From a checkpoint of a small image captioner.
Model: 15.2M parameters, 64-pixel images, encoder arch coatnet, encoder norm layernorm, encoder activation geglu, encoder moe soft, encoder depths [3, 3, 3], encoder widths [80, 160, 320].
Training: muon at rate 0.021, batches of 128.
Rows from block 4 of the text decoder, named by matrix and row number. Rows with one number belong to one neuron. Each number is 500 + 40 x the weight over its row's rms, rounded and kept within 0 to 999. All counts start at 0. Numbers have three digits each. After the name is the row's rms in percent of the matrix's.
# fc1: MLP up (decoder.blocks.4.mlp.fc1.weight, 768x256), inputs 0-85
# fc2: MLP down (decoder.blocks.4.mlp.fc2.weight, 256x768, transposed), outputs 0-85
fc1.550 056:490544554478479483453484476449482529449547498470452533459471541455435510528455518473510545520492443581450502460538494476456500434482495501520512457527520472493560528456494454513489473470526547451533562434463485506499518505492493544546487512497491489409475484
fc1.551 063:535481550498534562473390516471547522479485485466475504495518428538480491507477510491421565498515494472475526512515493502525498515494505549442457487593575561485582459468464483524497538447474559486488443541557462566491483525532501474532493469465544473503502512
fc1.552 116:523456496470477615527498494573535441530498451504520521520600540530483507555535431451533510537427440522497447443515521561474510530479545438465508523551429470523461513479590475561536485518467459572514502546515488544493479552513525512505512547618489486424532485
fc1.553 125:474561471489540465424477487569567528475523519474471484462475476494510499494504567513485512481477460549452542512498461402533582523436430499510478482448504545460539479494551546406539506508457545446482473437518539535525532517479501459468518531451490556528473514
fc1.554 066:503549529468506543536517520514541535465569417507549518507466466498471529499469509516489489446527469480514406437480519527495484508543558483469484434483531467420462472485552526506475520500497489525491509473559548548479542535390476493443506540488452488490495418
fc1.555 124:498519459502520419503467502421420518516440424500446533462479493518450450487469483564505424529476439459494494522502531514496533516471443414449460503545435546525444513515429529550493470516526496494516545453434434474460454563521471533546533432520453489463447518
fc1.556 108:509519565539554452486504490470520448552455539516546423507522527559505485529490503536478499468527456497501491528479468520473549548501574423540527615514485469432483554455465464534499443494511604579488527504474521531467488457551489532509535513552537490474416480
fc1.557 091:495516457524529556477522487561529438512480570443509546450501526384517495505526648473437490541534527539477474523428457475510515481505606519520521419501462517489462574506459535469485481458480546529496570566523509484515546480477449516491462449507537454494479535
fc1.558 107:515514505520375538463476473473521480512491421516577467488577503482542392455504530431468449488474450497504485540579501547524463450458505526539499513474516493505513490561495481535462499499541517461566484464509541534589477573511542465487432464451522502493505545
fc1.559 115:551516441494513441514498408512513520505526529504504474473434445518462554517563467434473459483477490504505482499527536545529504511490522466518529535524503470529511404495497418494432453409439582470445512504485519602433506412528462500476440531458503522506553514
fc1.560 078:426548557447583499448478557517527448469560494502527479488546459516461509541514408534450480505517521549496519473514534516454486428513517504535527535534523523482513523495504454503479476519557472475538520476525504517509518527587431506536473493514522451474530483
fc1.561 070:536539605490400485466479555467546434506522441537511566561510463440531488523489521511452505461486550502566514512518508551498515463453453470523490492499500437505532473467476503492486593532530397484550536486451505488461551566483527495454508525497425501588509453
fc1.562 135:470492450443561548487476517483503548439539455487518526526547499479570483510471581479524472520480471505518532528501401501469505520536530451440581468408494475481460513533499497490563530478512513527498529455545513446506538545531475528482564471573547476565514511
fc1.563 089:516443554536446584528446494540477476508526548452570459564528487530436501452454489451555464483514522483468498540477516478574539491489533513488450570508501482403533527490464594493460518499512464460498476450517477583465527477496531480551554514487489455526432501
fc1.564 107:486546449497555494448404550481467541481505548598474518450480519527558503524470490493480481481459493476488477483470485528504463515485478553475485477492440572462465526395479456473591540541462573541516519555473496543475487422514511539512439454453544516440523537
fc1.565 101:504521440516499479544515546468566494544536568520539456500514525452429512581482570483518478469516500515508508502451462528425518520447460512443534452433505524527554557526498493530482490511510465481451482463486464490496445501394492531492486542556520455473438535
fc1.566 130:467528503487481501581556536490578419518507483437444474538494568537513491524426489587460501488559543472442515449435477530534572465489471516499442487467534537507429515552536481581525554467591554524434452533456492464477481531531508552483476461520424567522479572
fc1.567 089:545535478506475506510493463492526499494468441462519494525555474561444428418501509536517444534545501508534497511528506521491531504486470493537492519541462482509501506489465518542476452506496461533503494467564493552532456453501562533476512413474455498463425384
fc1.568 115:495513515502447448504516540476567476495496466471573579552520479524465463490427478526542451514510440576568545562517508493529518568569520488540483482577459467513431536536509529446500436460506478533524604477502496517475434463517465523466515481554450546523523517
fc1.569 064:374470477479498534462522540490404449491507471575507504620510484512467428538527434504569527461486502488528492490503449478481493550575522548477551438467501432448463506481527491535504470444488507544522542480550550426496514406490532496512458491511486481492512516
fc1.570 077:481528479531469506463512467554507477525544491460506460488504444556502500481527517557474493464456530528536446465520534522551493483512490417528521478518519498404521521530482445616386473489457493433522434514502536482446609545507506443483538500440429502489505476
fc1.571 122:480513482542485460496521487479566439476459594532503473529496435530450491456469530503499498484521553433509476553512473472494543561498534493492468511527530515477516467542516436512480564462478479545429541556556485465510533445531518543540483411471538569555473513
fc1.572 110:465538457488475453507503536510503440459550450474535490541524429502488524487564493513520530440482447462510408448542501525462467456458511442604453580561531404519501570541526505544500561523533589479497501470558483466553492491494410448546478475496535472483440568
fc1.573 086:449468504507503533515477549516505491552514487449506438552456528449478494520464454475480566444538513573453468567474544494498541426505479491478530498518508509434468559537569505492453504469485512468596474477572490530468443499514545515581457569506466516548454500
fc1.574 084:458461498540491461442450531541553476477502510521509483510484475440488536520443550498492501515477533462443498552415503484470500466473588499488521419504500553521476482528551451481503465484425574518564468549409518448510379497507504534552507508530515477427515480
fc1.575 115:484489527490496548465503477479496522526533536483444502511541441565525457436458543533497517479534553562482601484529502395522520510476490527557517527484458553448496503476512465574548507525466480457453455457512475447442412467573544576438480526426465447473449477
fc1.576 134:495587597533517440528479521512518540545516462491484509530558514518470414481457492493525492495583444473562461481515454500464506450493523483446433482482455513459415571499445431463464539447474450443505527444497544539469517445473511479509505504533546506473520558
fc1.577 099:458468469573497528575486541545484478431483515539530502468479482448465389453472512526537444465540492505490438442412512449540570496543501521549463462527526503569541474493431448513507504437609481480550481524506477521477433467490477545493496496492453454502489552
fc1.578 111:386503507507483504553495444480486547465533507496545461512509504418522493494508557544529468488505538487516555501422484521534479404489499548500543570498514524515501473510485501570480432389571539515541521535562498544454491438479494545528461519443474482466437461
fc1.579 109:448477458509445468510459468506501457529524460449504451505432458469524470507525534519509444507458550455463513509486499499501542454529516540427434412462509564487540477483469518463537534500512519500483457472509459501457391538442544538531500514579551545507447529
fc1.580 054:521555555506472528559507495426496521451482485449472535600480533486467461548473540461461489481489542492486466548483578496500542480503528529597570542507554475445476539514495464492437428567429481464531429486496523493529490493550477513543477516502462517539461447
fc1.581 098:542468466461462546531512440442576529491535452436469535558507522560520504433501531475519550462493514465556491524491453506518473537480539443554636469476510520484428524435422463531527483479426506446428585540454525449469433498492579500496543481486522548528524518
fc1.582 078:537530529501493505466506487534513483458527568492435480467520468540438468528602493514524497457486488378485479457530559501523516497492539490570497469520471437453448471482436486437456513511548479518452476498453501439521499499499447473461487416536448482453575432
fc1.583 127:497523513508554491495524476469486545473502519533501483498508408470494521487550506561423470479518484522478440554474508491492486472486513555565543510544603468481486524549493490511495515498535520537472488566555536394455510494469486525576503528479529461489551473
fc1.584 076:426496566453467561493483468524456550489523448450584497535496434514501481503452580500410534463529545524518511487533531550536481534532453525526495448461442524560392439540475425582498476522423524539489492511476521543470477488461502521504456504473510567383521470
fc1.585 106:477483510494554515496535569456481463500514559566575538536556576435498418513481462507526562494469521496504483476501477432525444512475456449491490508506549509448513498527552448547566487490404473492506561527559534515563417559468478508399505486559537541479483486
fc2.550 059:454503386486477478452524484487478462420516499447446411505551457484491554510475511500467448479454494486519432448498445483434543525488525525467545452515459526525492482407528556461483560471446467533522529502505525496523544526472506486508510429548486556535531555
fc2.551 062:482504477486517470503479476482520544506513558495532503506529512451492536518577548450479430480557552538523505541464408560473486497510481522430494468398440536454474561490474519549543550512514518562469556463536550389491507521538478468570489503492528496433560468
fc2.552 123:554531407531499561533536504558417568548480553495453477475562573511517522511583478477483499490543454511511459530564463452572513467528450530489508529494517487431529499601512521537417463468466518497550496548447515520510517493535512380477518464434477534472479529
fc2.553 120:528544475516544541479529497486465450561495582491558508526552511564505454511440451487519520483465474495456503550436436548558477468518510528504562579595495425557508552452518469570491506497468464530493525571488467487477534520524502483531452544437523486493515424
fc2.554 065:473504545515462444490483503532442481520433499453523488502526485536435474567479484572552483486497465563467527476437472500474549422468506510494444503437520555507491540516522495496451489527491439497576491470462482520533484518528501519529482542556560532457493517
fc2.555 102:479448501482502594494475566583559526481566503511577541418511464486518545489543525478468546475468543528476473425486502420452454465530531564586492444438507402524492536478426472471531521501529516516511470579484606537490536461440531464453518511522491550475541503
fc2.556 111:527444511423509515538501506543521475488507518452542421510500522477520617518463521465493509507540438529528496467481534497529501509535491478453494467457502508487495489528464468443472587460460419504505537568562542491521494439486546520411543533552593487568472507
fc2.557 091:540486528481505528515496527462410534535556628530556462514561504552510536437447461451480451448512468490461528524427498446572527485422526471455463505525562435552530484586516495476490567503479500547536478380477486520497456510555522504438467540484501482433510565
fc2.558 106:570386419516469460506445463479513488527504514487504484524486486472469499547482471466584532478547514544551537491464560531538463541462565481580449460537409453491483515485463494460512436521534514480464537530484501474396470511508536496531618457445494511482508466
fc2.559 119:506497461427480466510451444452473467531507468495582503481568495479490572470421491558516507478497534492512458494486499437505508495499545590401492405502424498477502461464596474553506478545488528567433492517534538464563517558523487534527589503521534542470469592
fc2.560 080:599473538482540490524518437523551460474494487416461522477519502548537497503530530533534490540522464430459464532523510496543537552525462567559514470499523482540506534500472544598514467493554491517456459482518435492453541526467465491547557507461480501534547507
fc2.561 075:563476417516478428591532486493463545429546534497457526489519475513477515504532503451545465512560496477548516516512532518491525556550508486466439475529442601499533478477498501485549505523441481557531527496516491523451446509473511467495565526457465512472551502
fc2.562 127:509489558455536546496477540493504552483502483519485515497553507461490428534545564453501477458434490447483530573508570575536383486537503518491568546473506501483469464578531529502448486409552505501478465468536522469537447477477488462518498487440448454526548512
fc2.563 090:518543538551500472579472511461562516508506550489493451501518537526495445514489505497500498502513551467492508505537472591449466521559464516488528495492498413488447502430478536552557495469433548493504482471530492462533535504544566533413525462449555500466525557
fc2.564 104:481509473456448518507451531490452527502478577408549482514564482532435468553535448501448535446525466507543562588582512515471504485450492489422461472527504414494498493531520422618512533555477494452457513538481501501544551510527503444457523450435542460499578484
fc2.565 110:470579496479508489438537486426463462499495455506491520553445476490535462507515519476444479450462535519506476483553531528529525516542490534462539560460530567431492440494424491507465433456533492479516462552570509452556499521461437527562445536457502482448484541
fc2.566 113:533484578517511522482417508471420539515453444531569553431438505521464501496545470435544499500400515498513456571549521473459508514502527474501494587485469459544479522510512470417504545556444440582607560475464556549449561471496529445494479477480476479485495427
fc2.567 095:516442530533491569530506589555479466451521514507464508471437518464474521516458452493580522524479471597481463508508573523545480510475496497488493467449480511479494528523482538376487488504518514468528537452483466475481477447427459499532500563494515547492536585
fc2.568 108:445548541474472494470525535477505408429494519504467460525517403423431497485463532481420507443426520459444533500502440459564519500449538517445485489526527474454500424456491514576497493502487506502496466509556512584476598462492470481555415516503574508479484487
fc2.569 066:557493518459571523514487506489463445492472503461476506446517496441521447426479575428516523481517495515448478498524542552501458520444434520500523450561454535491490530565532534556512488503453567425515501473440482546497524451553428534512485465530496520530507430
fc2.570 072:526520562463501542520588497481491467458548452412535488480511495521514495476451497533479518434569494478456509444480481415527425486452528515464403479508491462454504553564467505519467551482556490569449559473455511507480558516516463426519599486469541517499507505
fc2.571 112:519495564452474471456498526483500481499560526530469563458437541490551461552464490535458495615501451504558477444500510484480507483461498556510518524422487525518513585486566517521517524566513547500506438513455457516536399571433429514491569594531530513501484435
fc2.572 117:462484455594468440392485481552553525565475511417526477476448519566592531493429521512500438516460452475522499392452526414467553494439515492503494477494472522507490544479528472410527548471481454527469509538512537477469515541503475442521479473470458507599504473
fc2.573 097:452442556540458536497496608554483503546496492518529524540506508434393480478508477470476546475415539568438493472465506489515448501471516519493490520571520470517480503482525508482473542499466525412468510478484496498526460523475488512415528556496464436580486496
fc2.574 092:518483474530520486524590471502437509415537462520462520562489554518481418466457485505553494536472509488522515446488492520505546492530511459430389512517523480513475508473453553566444590540513500418545560506498480575535470488570500455530492515469515454471537471
fc2.575 105:475529453532514478467534406480473454512411549526548502519486533424466501531552543488518525495488438480549482501507486522503504477506491507473503497529603465519558522575501531391488407500486502535427456556496522537545569520486495524514461506542565489450564515
fc2.576 156:538426471515464534462528515507492453522506495482492447446545506426567516583455455555500488568583520465497500542497511513474468500525529600550488460494528500455422508414542465553491474544452509537507472494485510491491554531467511461459486485560540469440490441
fc2.577 108:479547471480577458525526522451559460467514504557458537523487435531447531529486467440462526505487375600539479513566517510428524465509474468525464512487434523505485449512478476500483499578485513460548494472574430565542408440543562495522517543516468492446506480
fc2.578 100:534469572572514441462444551508520434527430494570483526545466439519432510451522475568496534546475471475526479518537471578453493501453507481502448479474477596507494491543456527501516510600486470462484490414517550478515513523386448528509549547581573499499503515
fc2.579 106:408539607467510468512430517439524573526460476514474553468500474471482472470489527442515506511543457460532507523522464554486514497469548423496521545423503473422422486503517457562517524504496539569530494531520504501558548520601485460554559561480535517532527396
fc2.580 059:446502523558487533437498392437491466463541569467518564512462525547460479529459482491512552502526505494518496529431435498470472490529565531464513622511459479515438550548489415466477481481529499442486499412528531460480480526535501539498532423469530445489517529
fc2.581 105:493445575534488500461494522537526480532461496479532482551492503512437471492527503476479516497528522486498541502444516558424508498541495525528493469504498484432513534502523481538510502475515517568495461525444462479497528548498513438561440495567506467532455480
fc2.582 081:455503491573482460501467434461422530534534495523519523512458573522521514506453546525483499545527534488458456475545510582548480513531498494421475618478504476467523404482479440581504592513461436492526491523498499525494538526540552454516508503431387527461478521
fc2.583 129:453511442569503602500422502502462405478502478476554464524487518546489536512489495454457510553486532483551515537501534579535564559508457520460453457482461540448500414546455487473488564536500458568467515464589460544502520460483486490499530439495574509473498469
fc2.584 075:523506496535454440551511555459572523441434601508490452556498438480562451504520441498510458546472485492438582556530519443481445496478550457497550499475455548464501440543528535550514528487494477515475543507493491473522499543469501459476541477563479434485530565
fc2.585 111:488522493472552512497511542471547497420526512470413518555418470545475545436548516483505461522532480523495464482618447518463585457472475493509511430463551526552562420484547568530521471565502543470486397412417490487481545478488549448560470451501568558536527468