{"train_examples": 90422, "horizontal_flip": true, "encoder_norm_position": "pre", "encoder_moe": "soft", "encoder_num_experts": 16, "encoder_moe_every": 2, "encoder_slots_per_expert": 1, "encoder_shared_expert": false, "decoder_width": 256, "adamw_lr_other_params": 0.0007, "max_grad_norm": 1.0, "epochs": 11.6, "adamw_weight_decay_other_params": 0}
Rows from block 3 of the text decoder of a small image captioner, named by matrix and row number. Rows with one number belong to one neuron. Each number is 128 + 24 x the weight over its row's rms, rounded and kept within 0 to 255. All counts start at 0. Numbers have three digits each. After the name is the row's rms in percent of the matrix's.
After each neuron's rows are labels from the 100 texts, of 14976, where the neuron reaches its highest value: "fires on" is the input token at the peak. Only what is clearly more common there than usual is listed. The data: photos of plants and fungi (iNaturalist). In brackets: how many of the 100, against the usual share in percent.
# fc1: MLP up (decoder.blocks.3.mlp.fc1.weight, 768x256), inputs 86-171
# fc2: MLP down (decoder.blocks.3.mlp.fc2.weight, 256x768, transposed), outputs 86-171

fc1.528 101:158132089134113182122116159166124160140142123100122171157162105119149175115138113141135112158142154166148134098123178135135156136123106107118142070135089119124163113106097137155144116111132098156102102138126103103156137123163138134165125129093117150126145171
fc2.528 110:112114152166108141131123137138110175152132139154151123122100150130129095141114163112150168076153143125119123125130096187128109103158132157130139163140130116084134185134126104129137164132140152173111162129112112126111142154093102084132129142158109107144095138
fires on: "cuckoo" (28 vs 0); "osier" (21 vs 0); "inodorum" (11 vs 0); "annuus" (9 vs 0)

fc1.603 072:094141179144125120152155131047129122133109094143151153136131100123148145147175140110085111132135105135106139153113145097120100081108171138128101108145131154149165149152119113065105099151155115146083133124128180138117143123161169155080141118144120132132107086
fc2.603 074:125145096127137164149109097138126118155114143124137169132095133142121137102118176133120095117161117157094101133118121116142140162156150144112109097102168128139117123117134154171127166121149116135119103132115117123117130164117132152075120148121110152073139169
fires on: "order" (78 vs 5.8); "yellow" (9 vs 0.1); "japanese" (7 vs 0.1)

fc1.451 095:127113114177115133138119123132129117156128093152118102102147094153165167151148130215155108128134121167117145129101118138180168112133111137143155088130128141129139108111101108126151096181157117162138090127124108158109117122126167101131114102142108210120110154
fc2.451 102:095121165123162127142086126153103141145114103097148132149105128127105102150142153119130095130168190143135168156089083098132112113106136106112115133141096146130089168113155117137118121112098107138133137120125084143159160108125143127122156184114125115137109114
fires on: "magnoliopsida" (75 vs 4.6); "polypodiopsida" (24 vs 0.3)

fc1.208 120:072125107129136125090095101152136174111127102159127156120144149130120130133106152148101145159110120092130146154108127138105161107168169116103132125092113094116159096159113132159082094105172122146129122121115084140142160130104146128132145136131150091108179136
fc2.208 101:160136149127129135168165150092118123147142143080131152130109102122122135133147135113129160103074158122126125159149139158136097131102105144134101110157173138083089141144168121142154121147093153112156117114134129138105097111127091123128117146143099159177091127
fires on: "magnoliopsida" (35 vs 4.6); "polymorpha" (21 vs 0); "muscaria" (12 vs 0); "artemisia" (10 vs 0)

fc1.184 097:140146125110105143076149135111116147110135127159134132117133138114125125127103128110150131099129140133133128098187130144111164094138144141103162151146119148138090098156083114143096101102124076135167166090105105080120157113133122085103116150102086119078128178
fc2.184 096:087125135125141102125155116110139135122135148112088113123165107122138172104112150120096089108134117126106133121153127147163085137132130111158115154124127117133135109135103132148083103160150112113165166112132153196119101110140102155114109102158132151151128102
fires on: "order" (100 vs 5.8)

fc1.142 025:090172112130163125113118166141149121174127104117156144119128122117147135145115117115141104108150138140117138131102123165104115091153112158141137179168123130135125149144178143143063068088119171138142144147153133116167156095104112104124110131141115150149079116
fc2.142 029:102109106125137090109119100133118134160096129155104096095125134170145134094120106126124115138105126162117173101125187121150151078174078104159141137096105118155104083124128145133101105093122128128186138110135148120139136120130116132117154122132155151123134129
fires on: "order" (100 vs 5.8)

fc1.30 114:123145058210166089112099117158087138112099135176116098156153109066119143101109131144123111128136117129133090149069129056122149153126117118125106134127155122106130120130131145132142082125169134132138127186129143133130154106181100138124106132117126142124143141
fc2.30 113:122123166112118154133144110140166143134102110104164121176098143159128126121154138090206144141133176136125149120125105160163094115148178115148140119117153156141166126151120069114174105120103135119116142122125081088153112117126128108132158121151086124136094087
fires on: "order" (76 vs 5.8)

fc1.731 114:150109155110151122144134115141095130167102138121171092134100129122126168109160154139159112107114080136115139088148071122141090121129117165129157115139113109119135126102130122129129157157129113084118132152154131129123131145119099116102102132142096132107146119
fc2.731 105:153159119145111144104117119137112188144149096141090140106139101123090119118057130118120116117152148122130120128138152127168111131127138126127098128140150140128103155139132150148138106167150109132168142105140092147140148154139162102186154071140103145135131139
fires on: "lamiales" (28 vs 0.4); "fabales" (23 vs 0.3); "apiales" (12 vs 0.1); "celastrales" (9 vs 0)

fc1.590 104:144103160117141126148134147122120142103094112117097129152117163102128100085112114101114136143118164157136147152059147143128148162083178116103094092105138123126154123141134057151144086099142122096124097160108124091104109110106100147129131129091135113159147146
fc2.590 103:095160121119133158134158137112120157091117160153129148134148106173108108095108149113169128114127100135148108155156093120110133102141095135132172094128129142140110167133078153113151158187101132119114098128156121158137182168144120154125105100158084118090107168
fires on: "araceae" (40 vs 0.1); "osmundaceae" (32 vs 0); "beavertail" (7 vs 0); "melanthiaceae" (7 vs 0.1)

fc1.464 099:103149116110133144140119170159148103116138141130104180148094117104134104102153116112161112121134123127163097100117139114108128176182151137167105146126090152102166125101177128116159091132106128149141134102117156106137105121151174136178123137089113125138143096
fc2.464 102:111120146121124110115132125104134098135121171127107091096078145167093167153114150133129114113121141096147149102157091129128134155133150133115129096154171117151112167127100144127146137179112094146089164129144106137150114155143150130141154129137121095113157154
fires on: "vulgare" (21 vs 0.1); "europaeus" (9 vs 0); "carota" (8 vs 0); "palustris" (7 vs 0)

fc1.95 073:136099140071154133142065106138123143111124120150075102145146166146137093069182127140149132195130093119143169115134110109085121163124093143131109098113151110109151116135139111152114143141126146089183132156122122132117135175076119162114137145155172126133144124
fc2.95 081:119162134113143124122125150112126088096157119178120137121132094100093128123075080131121107106152134165124107121156095086106119116142119092138114161148107124145108171121132116124163132126144095145107105140153180097167131125150161107130121125111141102129130142
fires on: "araceae" (29 vs 0.1); "rubiaceae" (13 vs 0.1); "americanus" (10 vs 0); "apocynaceae" (8 vs 0.1)

fc1.386 102:138125115149124163162143105136098132151161104114151135136141139144113144166161113128127114130124131129148132141150130127130075067107135112115112172093094115158125167151128124121117129167176138173148110143124117122138149155143143136123113146154081132099073092
fc2.386 109:100117133088156131135123143164136170136155191119106144130209104125167120155124131129097142131148144111073115151119102124118145149089156130084177106073121153139127146090174146154140121131141153123122140193135108124094146134123113131149106133089119101119167121
fires on: "vulgare" (32 vs 0.1); "all" (21 vs 0)

fc1.201 107:166158113202125136120114142135111109145074114132140140099115174108169129152131153097161123109155145104131132138118117111109129108182123099096144100126121112138120104131172109191154131154125118152120113189156111133126125102141074128137098102112120124126095114
fc2.201 114:132128090145132145108114168125136195139083113105138133169106153126157110099131072135144114156108111113116119124132117114124144113144141086121143113102145118168128113145122156142135130118142151146112127171122118145158115148117136143112114126144068175102122114
fires on: "bird's" (28 vs 0); "fat" (17 vs 0); "flos" (16 vs 0); "witch" (9 vs 0)

fc1.222 101:084116133104138120118145146125149149099137106165135125123137085116116101073138104117161156143107115141131124118120118103124147126109126147131148127140130147097116154188126141162086176108117094148139153134081136136139145124153161160121135114158083117123100102
fc2.222 108:128111123113081137146106123121142124143115119136126159147113107093136104152134179187146139062160120148075134143148153153109156161182126113134112146066114118141144132139125096112135150114114124128167109165110130144162123137124132140109135094119152163115090137
fires on: "lamiales" (31 vs 0.4); "asterales" (26 vs 0.6); "caryophyllales" (9 vs 0.5)

fc1.279 124:155112176101097131081106095100154121123066134171137128117126149145120139126141148160125124167104143102152116144174094154099079075152150123134087134146116103110116128095162162129140208126133078140126110089125100121130162097123128168127132127122096110124101111
fc2.279 127:123146101105114118144118107130112116142151131103098161133122150119149169092120135119083102140116125142098124119148126137112139119117112127086113167129116178117132157153075152157047116113136149113173180143118114142183116131109119109129099128152157139110122125
fires on: "field" (22 vs 0.1); "meadow" (13 vs 0); "wall" (12 vs 0); "multiflora" (8 vs 0)

fc1.13 062:131124178143158075152106146112141169118135096141129142142108096101153111132147058150147132089100133156125127126139116128076098139108178149130125138098126120149143166135177112172156119114142089106092157135132121115135119093123102079108117166129079125137138107
fc2.13 061:136113115108141117070161110116141107155153135153122125143128148146141136131135115145139138164171119132134098104094127152133102109113101123140096116128174163140157111119135088140127117134093138108123130119126141109119124112096177107180161144140106134095143156
fires on: "araceae" (71 vs 0.1); "caprifoliaceae" (27 vs 0.1)

fc1.206 089:135152105148141116155112116126121071144174116129163135119130168148126114116126149158111130114130105119118119103124123131103141155159139121125093125135140129174136194134148140133103147105137131110144162097114129119075107117099152125101103119097105103150120124
fc2.206 098:060112152105141136097112125135109147135105148102067136113138083123110084131115148115128108159204156148132098130109136111123115128145171167104133117147116141086094139113098142098115140146128139130119135112130149120146134127128115134132166132130158180122128116
fires on: "hoary" (37 vs 0); "red" (31 vs 0.2); "wall" (19 vs 0)

fc1.620 086:105107148129130152155151090147069127098149099107123104153145113098148166132128169114174091141102126160072119144151132142119141138145152132171099189118127130110114097107159099134134140185128108136139142142172128128151104122086114111181120135143124116107054130
fc2.620 094:148096119052158127104116120083123132113177073133140129094083121085115107181115138174161119148130120119154144127147122099113143128115105133070132092104171153109119117141171109146070146122121157151100086130134135184135122144087150142151147114109177122101115112
fires on: "vulgare" (14 vs 0.1); "sativa" (12 vs 0); "sphondylium" (8 vs 0); "asper" (8 vs 0)

fc1.383 112:117103127102114095119099153173135114149151137111145090138118115131128122106139093116172126152094104127158121133128108183146091187122160105102135137148125109128102102096118152122148123131116116132155108139115090155122115103083201085153112157151108135163122182
fc2.383 113:202137101120162089115150128124115158137117142143162159103074136091132103133096147124129133131078162121141124158135136100135124055159143091121132117137147134128121114114149133106112119092117154103133128140214166105153142142136075121104147114147110086069131160
fires on: "bird's" (30 vs 0); "vine" (14 vs 0); "melanthiaceae" (11 vs 0.1); "castor" (10 vs 0)

fc1.335 102:090139121105120151160112089133132128100141111115143154099118092182135124126089132133114144142094110134104101118126129112135119092094156087143137160176117120131182132143113135127156149061133157091142140132157110149104139124145110139171121138123121108138090115
fc2.335 109:115121111103133099137134128134138147107143131124064114159128137141133128132148161145146139142104102122092155146122125141127144126081132134124153157078146123105141133146132147122116137148153112094119090143145170134183118176160172132153122097123129113089108133
fires on: "cruciata" (24 vs 0); "marianum" (16 vs 0); "oleraceus" (11 vs 0); "procumbens" (9 vs 0)

fc1.648 033:116127132106184129143096157087114127107146133131117131109092133138170117121087103114098189156091125107120113083103096150114087128132113144145101149136167145161134082156129120157138121141130099100124110153153129166096101119118112111141086126104110173154115142
fc2.648 035:145122066121141146129149186126140125116133114137123111111143104119084146100142139135089118120104151079123118112080185151174176139138114128140148134105111097144108120142108114124169147139132153113150130093124135103114150118149123149141158109093066134154100145
fires on: "magnoliopsida" (98 vs 4.6)

fc1.481 122:113144109136121126086137103150173158082181105216124124144144190123127107146165090108158134117107116131165067155135092141117126099109102136117114132104102132106165122138095121102096131118094113085131153133127115150117158129148110121163116165101083137155152154
fc2.481 126:132095078173096108120144090101144130123111102134141141150154113151141110101090132084130131137130154113072171128103157131165141168128125121126164143072107056126127188125126132170115137153176095129159083095156140126107151069134132154126162155077130125109117132
fires on: "magnoliopsida" (24 vs 4.6); "sycamore" (17 vs 0); "rumex" (17 vs 0); "robert" (10 vs 0)

fc1.239 111:115141156107105093143129111137122114156139129103094164091094133142109106083120143132123139088092074153117149175130158133173117092133108108162134132109140102132130077122099143103127116128120135144132086152122144151104102119143107155148058149093157124133096138
fc2.239 124:098116121123097136125100172129141149102080110093137096129113103170123106116143093139142150179111144120153150154145108066139169158110118155186122128121161172139082163139159132092133115129111178098127083115164108114143057141110115124184114139107121164068114127
fires on: "eastern" (35 vs 0.1); "chinaberrytree" (16 vs 0); "maculatum" (15 vs 0)

fc1.265 130:152072134132123136110142137057141118098157154121168109100143126134114125156103145164142100179142141125112103124112129100095159102147136116172147159161127152139191135147142142141119130098125157149124072110134114127128151088123137096135101105116153136123126166
fc2.265 131:110099120141186133106102152146119151126075146086097108168162083128121180135116166160100139102133078130148124129167097096178140155150132111153090129141145140104120116074129118146129135158136125176129128131089120140149098088135125157102105153141132120127146113
fires on: "order" (92 vs 5.8)

fc1.306 088:144097153135136145127185084130118097128161144141159119148161155164148142131166131121079123166144127138130123131058137135113134137152128189160114120119102128111134128114149161115161159114147148097127148124147108118123128098076136108153061108178140132130130113
fc2.306 087:101143080106101110093110123093103153164132184120157130099144093121138130120114137184090109127136112137129147143168182138144125151140137163131159109122135133153117113117123116078081122157109124110119127097106183100128152122119129146122123143100101131077155129
fires on: "order" (100 vs 5.8)

fc1.497 098:123136107136146103126136069121127127058123135168064163158144113162134130100134116119066126105122161132137107133124144166147099107197137136124104104134109086073088108120157153172101157135078104131113079126104145125140143146160138138103088100153121120086145151
fc2.497 086:111126176142120164132125109126087155165144111117139101118084119127175151129136122103100115128107112133092138122113141123120109128126109115159139148098121122111142152101110082144130144129136138105152158133119150138105093119117109113201224142128119137111147143
fires on: "poales" (28 vs 0.1); "liliaceae" (22 vs 0); "asparagaceae" (19 vs 0.1); "melanthiaceae" (15 vs 0.1)

fc1.709 060:122117140157142134161105154141120152112148115157156137126133139144143122120081108072150100134112132171142120098117167092082154120089110139145098111145109102129125111106171134109116149096121121084104118117130114113082153106117110139112140103133099133121102116
fc2.709 068:097098121125104121160143127110082125136109144107114129138142170136166104101150136137139138084117146097131144146127066122128114117108139149107125135127142090113182154107128099123118130139127092178126157169097109160157096115138145112122156117111154151158090108
fires on: "magnoliopsida" (72 vs 4.6); "polypodiopsida" (15 vs 0.3)

fc1.684 115:174127153129091152141071112131096119129135102112138087153130094117154104153153083137110109145163153138172141148138154130089096139134139166124103130099126145158165125112124130174106139146127136126156145145111146158153083125163165136153147091129115118133137102
fc2.684 107:109150127150175125141120186140150158094122115120102118135163151155120181146087182124129151139118095106097132143107073142138143102133111082178191131154123122132134106135142128151160129114139156113117133084136128135091167113090102100119107135133080163117153122
fires on: "vulgare" (30 vs 0.1); "class" (25 vs 5.8); "acetosella" (12 vs 0)

fc1.686 054:126120146112122086114147136119092119139108146140115183139103110140139119156113130136094133129112114134110145106120108144123108141157123151145149131159155113148126088160119148154111139118103118104096148144101142135136183142109130167195131103113165129123105125
fc2.686 058:129135106149163141120155128093146128124144138132088079115158153141150194122087140133142121126111098125139130140065142099133121119143157121146152120129116134086093128098135121102108116094150123114144133152113143131145132147125116112140090149153144179152111098
fires on: "order" (100 vs 5.8)